python train.py --model="image diffusion model" --dataset="crops of objects in photos (Visual Genome)" --train_examples=123503 --image_size=64 --horizontal_flip=false --conditioning="none" --arch="dit" --objective="v" --cond_dim=192 --norm="layernorm_no_bias" --activation="gelu" --mlp_ratio=6 --head_dim=64 --fused_qkv=false --qk_norm=false --inner_norm=false --patch_size=[8, 8] --layers=14 --width=192 --positions="sincos" --optimizer="soap" --beta2=0.999 --lr=0.002 --beta1=0.95 --shampoo_beta=0.999 --eps=1e-08 --precondition_frequency=32 --max_precond_dim=1536 --one_sided=false --adamw_lr_other_params=0.0014 --ema_decay=0.999 --steps=16600 --batch_size=128 --epochs=17.2 --lr_schedule="cosine_restarts" --final_lr_fraction=0.1 --warmup_steps=3320 --weight_decay=0.05 --adamw_weight_decay_other_params=0.05
Rows from block 5 of a small image diffusion model, named by matrix and row number. Rows with one number belong to one neuron. Each number is 200 + 40 x the weight over its row's rms, rounded and kept within 0 to 999. All counts start at 0.
After each neuron's rows are labels from the 100 images, of 14976 (inputs lightly noised), where the neuron reaches its highest value: "peak at" is the part of the image that holds the peak. Only what is clearly more common there than usual is listed. The data: crops of objects in photos (Visual Genome).
# fc1: MLP up (model.blocks.5.mlp.fc1.weight, 1152x192), inputs 39-77
# fc2: MLP down (model.blocks.5.mlp.fc2.weight, 192x1152, transposed), outputs 39-77

fc1.314,221,165,165,261,171,117,201,242,211,211,167,193,192,217,205,249,203,201,184,183,249,160,161,212,199,123,184,199,207,193,259,245,269,201,215,170,197,190,226
fc2.314,194,185,220,167,188,194,146,241,181,221,252,216,170,168,187,230,181,170,219,213,186,282,186,189,191,246,183,190,206,167,99,220,164,173,244,210,181,219,241
peak at: centre

fc1.346,195,241,236,267,245,185,254,250,234,119,258,164,206,233,196,238,181,196,256,258,162,225,153,217,194,228,195,221,141,318,229,183,127,213,148,219,177,217,173
fc2.346,186,248,150,133,186,217,156,233,244,259,147,179,222,153,238,272,185,204,151,209,241,158,137,237,199,165,153,248,145,73,181,222,144,187,237,246,198,208,189
peak at: top centre

fc1.696,198,198,194,184,181,85,195,231,208,222,193,158,181,213,173,162,192,207,241,216,206,198,201,181,192,219,216,209,216,204,197,188,244,209,188,221,195,187,182
fc2.696,142,223,148,228,227,267,203,182,246,176,231,218,249,208,200,176,210,219,189,152,179,144,161,256,201,183,97,213,186,183,168,279,236,219,172,262,139,177,193
peak at: bottom left

fc1.395,160,130,224,162,194,182,221,199,297,189,186,181,217,168,159,208,221,253,212,218,220,202,153,178,244,120,214,209,243,253,269,203,192,238,184,225,232,233,196
fc2.395,208,137,224,250,205,173,167,197,309,241,210,181,198,236,189,238,224,247,163,320,179,186,166,190,238,248,148,217,236,127,142,175,220,175,204,166,200,160,231
peak at: bottom left

fc1.271,226,115,187,176,273,198,205,166,181,135,212,231,187,265,232,165,227,162,217,225,198,217,73,201,175,247,166,191,206,224,218,195,227,234,214,211,237,262,209
fc2.271,156,143,205,223,144,215,193,173,223,254,217,236,221,142,124,206,236,148,197,155,205,162,79,183,177,143,204,184,159,180,184,185,193,144,192,216,200,157,204
peak at: top centre

fc1.199,238,232,160,181,228,0,229,226,210,183,135,220,161,222,170,226,216,183,200,195,175,234,201,146,154,190,216,213,247,194,94,174,233,171,196,195,237,157,222
fc2.199,190,213,226,217,150,223,192,244,233,146,289,204,230,222,227,293,220,232,181,217,188,185,193,162,162,228,173,216,184,208,292,211,214,245,215,212,166,260,195
peak at: bottom left

fc1.69,192,160,209,295,202,223,201,221,223,198,239,170,201,170,122,180,196,262,284,185,167,219,217,206,211,127,206,218,196,176,183,215,212,166,285,235,211,183,213
fc2.69,221,155,166,102,186,166,200,198,190,198,140,206,165,266,256,190,196,251,113,198,235,162,221,196,223,268,200,195,207,238,210,185,191,249,129,177,146,223,195
peak at: bottom left

fc1.389,210,117,199,241,129,158,181,203,194,191,152,188,189,172,192,176,178,187,192,169,192,189,243,292,247,223,226,210,196,257,191,159,166,190,209,200,203,201,259
fc2.389,213,139,194,147,261,228,209,178,202,249,254,206,235,238,123,178,196,201,226,196,201,226,245,225,250,172,216,199,185,129,144,208,158,188,222,203,176,197,224
peak at: bottom left

fc1.89,165,234,163,194,194,179,205,274,168,224,212,237,194,259,188,251,206,179,149,252,209,232,233,225,187,95,244,244,232,149,151,170,207,222,232,196,257,239,188
fc2.89,223,230,250,200,179,213,165,249,175,157,189,195,169,205,260,199,180,158,270,150,215,150,208,184,203,309,163,239,223,271,212,216,177,175,189,198,139,165,206
peak at: top left

fc1.32,248,296,196,178,237,200,154,229,147,215,111,256,212,159,258,226,109,128,215,216,161,191,294,213,176,211,178,295,198,192,148,156,162,179,211,190,234,222,200
fc2.32,154,264,194,247,139,189,246,197,139,200,320,230,180,242,152,213,122,117,158,163,241,213,249,200,213,186,207,338,201,217,228,225,192,219,219,209,133,199,167
peak at: top centre

fc1.503,221,230,201,184,209,184,223,166,113,231,206,207,201,226,284,220,262,184,117,218,163,168,195,185,132,144,209,191,162,176,189,199,265,212,235,205,225,200,196
fc2.503,170,219,190,236,224,145,200,137,137,261,178,208,112,180,173,163,201,164,309,213,217,214,185,226,173,253,197,227,203,231,223,180,208,174,148,211,134,194,198
peak at: top centre

fc1.288,223,184,215,217,212,125,192,236,171,165,186,227,176,150,283,155,147,177,192,191,219,181,192,154,175,203,223,259,205,161,140,246,159,233,187,254,171,267,166
fc2.288,167,201,250,196,275,213,188,259,196,195,232,204,224,216,63,163,162,157,224,200,162,215,180,158,176,187,180,202,197,245,241,219,187,204,196,189,231,149,198
peak at: top right; middle right

fc1.584,155,198,220,173,256,80,233,219,159,237,182,173,219,182,216,183,236,197,231,180,191,184,181,216,209,208,249,204,217,222,134,216,206,186,215,133,174,288,182
fc2.584,264,207,190,235,134,223,167,186,158,90,205,188,297,215,224,169,252,191,167,167,205,206,203,221,221,192,113,212,217,159,223,223,192,202,171,138,257,140,185
peak at: top right; middle right

fc1.462,132,107,221,225,279,192,120,225,217,161,278,189,167,150,120,179,246,308,157,185,157,211,180,205,227,214,230,178,199,151,191,174,170,218,182,198,201,152,293
fc2.462,282,111,162,159,117,182,297,217,199,218,116,234,169,269,198,230,288,309,230,210,213,224,182,166,233,171,172,168,212,282,168,209,211,149,210,232,193,231,258
peak at: bottom centre

fc1.250,241,259,165,229,213,210,190,153,250,264,122,186,205,266,277,245,227,214,241,212,182,262,212,180,140,158,231,180,219,251,144,176,102,137,218,197,195,236,116
fc2.250,205,237,220,140,212,138,188,193,197,185,223,173,109,211,222,138,166,205,215,199,234,115,209,186,166,259,126,229,236,235,234,183,144,224,182,197,143,135,177
peak at: middle right

fc1.718,195,183,226,170,183,237,241,253,163,128,199,285,218,235,147,245,170,206,223,211,175,211,240,210,234,191,194,156,136,286,176,277,183,220,232,214,217,245,198
fc2.718,200,191,203,191,151,295,210,204,213,144,198,78,321,231,119,195,225,209,206,250,141,184,188,213,190,209,219,203,225,274,156,276,242,234,223,182,204,200,201
peak at: middle left

fc1.290,232,164,205,178,202,142,169,201,163,232,233,102,171,237,240,216,211,208,217,122,204,184,218,208,205,196,240,213,195,104,262,127,244,200,198,237,148,157,169
fc2.290,157,178,228,198,180,216,206,179,189,156,160,127,205,220,86,197,205,212,182,192,198,211,216,226,197,208,186,210,215,223,146,224,261,227,202,173,224,212,214
peak at: top left

fc1.111,229,213,182,169,218,165,200,280,226,192,232,242,193,339,245,226,183,194,282,233,220,235,182,137,179,263,247,237,207,237,262,177,153,170,295,194,186,194,193
fc2.111,218,213,213,226,215,214,225,256,227,186,165,170,210,42,236,155,152,176,185,137,224,202,192,152,186,154,199,246,139,156,156,227,238,204,132,177,183,218,229
peak at: top right

fc1.652,193,149,198,224,173,169,185,192,197,203,174,213,205,206,126,196,274,141,205,194,194,207,176,221,188,187,232,220,177,223,205,271,195,223,259,178,209,268,268
fc2.652,213,166,188,224,181,158,229,187,216,224,209,245,214,210,250,192,296,128,159,221,189,206,178,190,185,198,206,225,189,180,169,206,178,191,134,242,213,150,237
peak at: bottom right

fc1.431,266,218,250,205,253,129,196,211,182,188,253,198,181,185,115,272,206,177,216,193,168,151,218,215,189,229,241,192,216,216,184,258,230,178,184,195,241,266,172
fc2.431,123,201,163,210,153,142,191,186,163,134,127,233,261,162,271,256,189,168,245,203,210,253,214,224,189,211,183,175,189,214,239,184,188,205,220,192,126,135,255
peak at: middle left

fc1.76,170,155,155,152,191,128,184,270,204,205,216,176,170,266,275,238,194,173,162,189,150,235,238,126,209,213,279,220,223,189,129,207,244,151,248,197,240,221,165
fc2.76,158,188,236,211,202,158,197,264,222,211,158,183,156,200,167,164,173,169,272,149,209,181,235,108,233,221,172,190,197,213,242,191,223,235,147,163,92,198,157
peak at: top left; top centre

fc1.748,195,228,171,171,202,124,201,196,225,197,157,173,170,165,202,176,177,193,188,191,202,195,183,149,157,208,200,180,203,188,252,201,173,197,201,214,235,219,166
fc2.748,277,191,182,208,151,214,174,174,181,137,204,161,205,167,256,172,199,217,197,206,198,216,204,161,171,170,140,167,176,187,136,176,202,206,163,198,173,188,145
peak at: centre; top centre

fc1.672,229,268,281,257,234,221,188,193,165,195,162,200,199,174,171,201,198,176,246,197,214,156,312,248,211,209,202,104,185,219,190,187,219,143,156,216,207,203,149
fc2.672,227,240,90,139,176,169,195,208,162,237,252,186,155,167,206,206,218,186,149,210,191,242,305,199,199,198,220,127,184,199,158,191,200,242,253,207,182,219,121
peak at: bottom left

fc1.317,216,273,188,227,216,166,270,232,187,141,329,162,187,208,157,215,219,191,220,206,212,194,242,260,260,252,188,203,187,149,176,150,182,189,107,214,198,184,178
fc2.317,185,248,182,167,204,202,124,251,171,263,81,179,208,121,232,217,218,195,182,179,207,190,241,245,259,165,177,204,195,203,179,210,195,209,261,208,238,218,215
peak at: bottom centre

fc1.576,137,170,170,208,196,156,254,185,259,230,181,243,199,221,254,220,143,172,182,175,188,163,278,244,122,296,218,241,230,234,159,202,221,131,220,198,200,199,268
fc2.576,265,169,217,201,168,210,145,183,263,210,209,205,181,206,191,151,124,154,240,174,222,217,263,209,118,119,188,231,233,181,194,186,227,298,200,176,187,183,296
peak at: top centre

fc1.198,200,207,185,180,260,188,263,218,161,150,266,224,198,175,160,169,203,223,221,183,185,139,251,188,202,196,200,203,202,153,187,189,205,295,128,190,188,270,193
fc2.198,196,208,218,217,135,201,130,247,209,264,115,247,251,169,192,209,197,224,185,202,204,282,263,202,197,190,181,187,197,242,171,193,209,111,285,211,204,157,212
peak at: bottom right

fc1.365,215,232,237,206,150,193,263,214,226,255,165,201,211,213,238,254,227,237,200,198,177,231,241,129,170,177,233,181,198,239,254,200,154,200,219,218,194,163,184
fc2.365,146,222,179,183,186,187,211,212,150,221,303,175,134,128,273,131,222,210,201,201,257,235,243,195,219,211,178,208,198,155,168,174,213,217,194,191,203,209,197
peak at: centre; bottom centre

fc1.65,240,241,203,195,196,205,138,190,132,245,177,213,197,192,250,214,187,206,272,224,189,246,181,240,176,222,198,228,236,175,229,239,182,269,178,215,183,202,216
fc2.65,161,242,215,221,197,189,266,172,134,153,238,231,192,231,195,182,184,199,142,215,201,139,179,204,170,191,188,208,242,245,134,211,170,144,227,231,208,180,236
peak at: top centre

fc1.373,252,314,210,239,157,206,236,180,141,179,220,181,198,140,117,201,340,316,246,202,176,160,144,270,222,63,237,157,178,201,139,204,193,187,165,228,244,185,187
fc2.373,127,312,205,162,224,186,153,201,161,233,186,227,189,290,253,214,360,309,157,227,230,214,144,196,217,334,196,172,180,193,267,214,170,250,235,203,161,208,165
peak at: bottom right

fc1.179,162,201,202,202,203,166,212,216,191,182,217,211,202,172,188,199,187,186,190,196,198,199,196,229,180,197,202,198,192,188,203,214,176,185,197,179,189,195,211
fc2.179,227,213,211,207,177,320,217,190,216,68,143,162,298,249,195,184,208,211,234,220,202,188,195,199,198,197,205,160,197,190,218,176,207,168,210,180,199,177,215
peak at: top left; middle left

fc1.107,209,194,225,195,181,39,183,144,217,122,238,131,159,188,101,113,185,189,207,193,167,175,179,123,187,226,227,244,183,193,217,184,232,198,211,165,211,190,198
fc2.107,203,204,207,203,202,263,190,237,216,245,171,146,270,179,195,287,235,237,134,287,157,188,202,211,217,185,185,216,190,230,192,227,185,175,184,138,177,186,244
peak at: bottom right

fc1.97,249,203,215,198,220,265,201,203,157,210,196,192,239,146,243,212,213,199,273,153,195,244,259,209,179,185,155,180,202,240,219,285,217,169,172,266,143,208,153
fc2.97,218,227,149,218,185,256,209,243,159,194,215,117,228,193,226,256,220,195,180,164,216,172,211,212,240,217,154,220,133,175,195,195,192,200,197,232,268,194,208
peak at: top right

fc1.201,226,129,200,159,213,57,197,208,195,121,216,111,143,72,148,149,180,181,219,154,160,188,202,188,216,192,222,219,216,200,190,190,200,218,217,218,172,230,186
fc2.201,193,186,183,201,162,215,209,261,270,184,250,97,179,279,76,301,257,252,125,237,67,170,185,199,219,218,137,261,236,215,233,214,203,178,136,191,285,186,194
peak at: bottom right

fc1.720,203,231,218,209,201,165,236,220,204,250,136,175,223,299,301,326,260,246,233,233,230,251,196,292,208,208,191,201,180,244,164,226,209,210,213,192,183,186,223
fc2.720,181,222,192,187,204,263,182,199,162,0,155,13,275,156,148,235,263,224,176,242,117,197,189,250,218,215,256,165,244,181,175,210,199,238,208,124,228,179,230
peak at: centre; middle left

fc1.400,141,290,178,222,201,163,173,203,135,169,245,156,211,141,137,209,264,123,233,178,189,223,139,229,90,178,184,241,205,190,176,172,232,172,134,226,194,188,211
fc2.400,259,268,207,168,195,236,227,190,147,229,140,220,222,250,239,227,262,139,162,201,204,128,136,206,55,240,201,242,200,207,164,195,223,247,264,214,205,199,189
peak at: bottom left

fc1.157,206,216,223,210,217,178,216,221,207,344,276,187,154,106,0,96,173,182,190,184,184,199,199,251,200,205,215,208,197,205,189,222,217,212,214,210,214,219,211
fc2.157,175,224,218,193,224,224,204,224,185,206,248,169,305,28,26,249,234,213,236,218,167,208,211,205,215,207,221,167,212,124,221,197,217,197,228,155,186,189,203
peak at: bottom left

fc1.74,288,223,208,323,208,164,161,180,373,177,236,158,196,177,153,222,247,137,191,200,205,234,313,213,203,204,176,355,192,141,181,232,195,198,204,211,232,179,195
fc2.74,130,206,206,88,168,202,244,170,359,192,188,173,171,200,208,236,272,166,215,214,199,156,305,208,214,214,220,357,200,240,185,174,214,173,195,234,169,216,203
peak at: bottom centre

fc1.481,257,199,201,171,157,147,208,268,194,146,278,210,193,206,142,238,176,252,201,190,187,210,274,229,168,229,225,271,210,199,142,182,198,251,164,249,215,194,238
fc2.481,122,165,240,236,239,255,201,294,229,266,162,210,257,220,249,220,156,240,203,178,232,156,285,172,155,163,203,252,180,218,226,204,195,202,206,185,213,174,255
peak at: bottom centre

fc1.675,194,194,180,200,160,169,141,222,234,200,188,160,193,189,128,200,295,269,237,172,203,176,258,240,247,99,186,208,263,118,212,233,219,223,106,238,220,213,201
fc2.675,193,183,209,203,284,205,217,175,219,217,207,254,225,199,213,270,308,274,117,236,175,202,243,208,232,305,210,190,255,328,153,193,183,178,271,195,186,209,194
peak at: bottom left

fc1.93,159,208,204,186,216,164,216,165,169,187,223,188,201,143,147,128,186,327,234,206,164,230,126,199,259,196,213,181,201,225,186,172,211,219,289,175,201,206,249
fc2.93,245,215,154,249,193,193,196,160,170,223,172,203,239,277,204,213,207,348,97,215,205,159,129,174,253,193,191,177,177,168,137,214,204,187,112,206,161,198,267
peak at: bottom right

fc1.38,196,196,200,231,191,167,149,198,198,173,244,222,180,240,243,179,260,198,251,239,244,198,162,220,258,287,238,227,210,223,167,154,133,234,86,209,201,229,251
fc2.38,207,214,190,191,185,214,235,184,180,212,207,181,214,167,184,182,272,204,171,180,185,180,168,180,266,107,173,213,188,166,192,214,152,159,322,200,221,175,263
peak at: top centre

fc1.502,218,274,230,132,203,202,202,245,156,166,246,213,215,175,138,130,196,236,220,232,180,217,228,221,133,242,250,137,183,243,180,144,183,204,211,188,248,176,135
fc2.502,170,252,140,271,220,211,177,256,171,212,137,279,219,158,218,187,184,226,181,141,227,151,232,195,138,156,203,120,148,135,189,177,197,195,205,222,148,235,157
peak at: bottom left

fc1.725,205,200,223,186,223,162,112,187,190,214,188,205,186,241,233,198,235,192,191,193,207,241,155,198,282,148,183,209,231,134,90,227,193,262,130,232,198,205,124
fc2.725,216,201,173,238,211,217,289,171,162,177,196,171,187,120,237,174,225,185,216,173,233,126,163,196,305,263,230,202,216,241,310,203,189,102,247,213,181,199,122
peak at: top centre

fc1.691,202,288,181,104,285,162,211,177,206,204,180,142,179,197,160,170,158,281,233,211,174,226,217,283,56,193,187,168,265,206,192,265,186,195,241,192,165,230,128
fc2.691,186,260,206,266,123,126,222,169,225,161,224,177,152,181,134,264,199,305,110,232,178,174,217,234,116,229,182,163,256,232,159,206,186,186,161,216,219,199,126
peak at: bottom left

fc1.514,210,242,205,181,192,27,225,210,210,172,168,143,173,271,232,236,205,216,221,190,223,213,195,275,210,202,199,173,214,261,182,193,210,232,209,214,208,275,210
fc2.514,232,177,216,226,111,220,168,204,159,34,141,107,226,200,177,146,192,199,195,195,190,175,199,185,190,209,224,197,203,87,206,205,232,206,201,186,161,196,232
peak at: centre

fc1.491,217,251,244,200,291,219,193,209,178,227,127,252,204,271,197,180,201,147,182,204,164,218,208,249,230,156,169,128,239,165,222,286,177,166,223,192,209,238,170
fc2.491,201,236,132,163,120,104,192,191,191,225,249,223,102,161,280,163,159,128,203,211,275,167,197,244,239,220,261,169,261,245,174,156,175,249,194,189,192,167,151
peak at: top left

fc1.460,170,157,212,145,191,196,130,191,201,194,195,201,192,238,192,224,183,231,176,146,180,235,206,140,179,217,214,109,175,282,170,249,137,187,196,213,234,229,194
fc2.460,250,195,247,193,164,142,248,186,172,279,210,225,77,89,220,271,167,217,251,206,190,229,239,191,179,207,233,175,224,238,151,151,252,231,190,129,183,154,179
peak at: middle left

fc1.455,231,239,188,226,171,160,193,220,211,205,175,206,205,163,152,216,228,231,111,204,249,216,132,226,280,248,198,204,209,148,63,214,193,224,220,217,269,207,172
fc2.455,188,219,238,168,229,228,195,207,196,191,230,206,224,236,234,202,226,228,273,227,161,194,127,188,281,169,207,174,229,266,309,213,193,180,200,189,133,203,129
peak at: bottom centre

fc1.12,198,349,134,211,194,123,221,238,161,237,87,197,194,165,159,168,194,369,219,219,195,148,208,197,102,203,208,176,224,208,147,197,196,177,239,195,199,196,305
fc2.12,199,327,280,206,220,206,177,210,173,167,332,229,233,234,188,216,220,395,165,239,174,297,202,176,93,177,207,173,234,197,244,204,196,225,181,206,174,226,297
peak at: bottom left

fc1.335,258,300,166,195,199,195,207,217,183,233,59,273,208,192,184,212,258,240,179,221,216,191,112,207,176,178,198,208,184,202,166,235,235,272,118,188,224,178,211
fc2.335,149,285,229,209,198,196,206,207,188,159,328,260,178,168,256,194,274,248,202,228,163,192,90,172,166,211,226,198,188,206,161,206,223,132,259,214,177,204,190
peak at: middle right

fc1.210,217,205,210,228,179,196,254,226,181,261,75,200,209,214,232,175,212,135,275,208,178,142,134,224,177,257,185,148,193,170,173,220,175,122,289,163,221,189,195
fc2.210,228,207,201,174,195,187,128,234,160,137,368,238,165,230,174,200,215,133,113,210,231,217,133,167,194,130,216,220,215,206,206,174,193,265,111,202,200,194,190
peak at: top centre

fc1.82,288,187,170,202,219,199,179,198,272,211,83,220,195,269,135,219,233,168,233,154,160,185,204,360,229,154,230,211,144,167,221,233,177,172,201,148,179,221,161
fc2.82,130,185,242,202,214,135,224,146,268,249,251,241,169,143,277,246,246,200,177,183,167,278,160,220,213,206,217,239,140,225,259,155,203,250,197,226,204,220,150
peak at: bottom centre

fc1.612,195,171,182,227,187,128,181,178,184,208,195,218,111,121,181,214,207,187,205,177,168,200,179,214,190,205,174,192,155,183,243,226,234,217,185,195,217,159,146
fc2.612,200,198,164,213,271,229,194,197,206,196,139,254,254,283,227,210,225,195,177,231,158,215,180,201,204,185,175,232,207,236,172,175,184,189,213,149,253,194,221
peak at: bottom centre

fc1.216,210,219,193,168,235,151,204,235,218,180,211,203,162,200,199,201,173,204,242,191,242,180,171,227,179,243,229,225,248,253,176,160,193,180,211,229,209,226,176
fc2.216,203,188,233,222,241,222,174,221,217,273,213,190,220,273,164,232,162,181,189,240,179,232,173,202,207,201,176,233,213,154,246,178,166,216,202,201,229,171,202
peak at: bottom left; top left

fc1.601,200,284,145,169,184,164,141,249,143,168,241,208,204,147,193,240,178,208,278,209,199,173,245,184,191,175,145,186,225,204,245,169,237,206,223,190,211,188,226
fc2.601,191,262,219,236,235,223,255,242,183,270,146,194,195,252,210,208,179,197,126,222,216,234,208,202,197,207,219,184,181,206,134,234,218,178,176,208,174,186,238
peak at: top centre

fc1.363,259,170,191,191,156,231,212,222,89,245,155,192,151,217,186,136,147,285,183,164,178,240,215,176,153,214,211,168,219,193,168,193,166,198,115,200,179,246,228
fc2.363,142,202,231,204,261,117,146,198,136,144,231,282,91,189,168,173,128,263,268,167,179,132,186,160,156,207,244,158,185,211,191,191,187,192,269,188,143,153,175
peak at: top left

fc1.120,281,164,263,184,178,122,202,177,222,159,203,158,173,125,152,236,182,235,201,170,185,179,192,238,223,196,183,165,243,179,150,188,228,191,203,205,259,223,154
fc2.120,162,173,179,223,148,245,208,148,221,232,204,236,281,229,171,165,213,208,202,257,171,228,185,224,230,238,199,230,276,261,117,217,218,232,130,171,195,168,210
peak at: middle left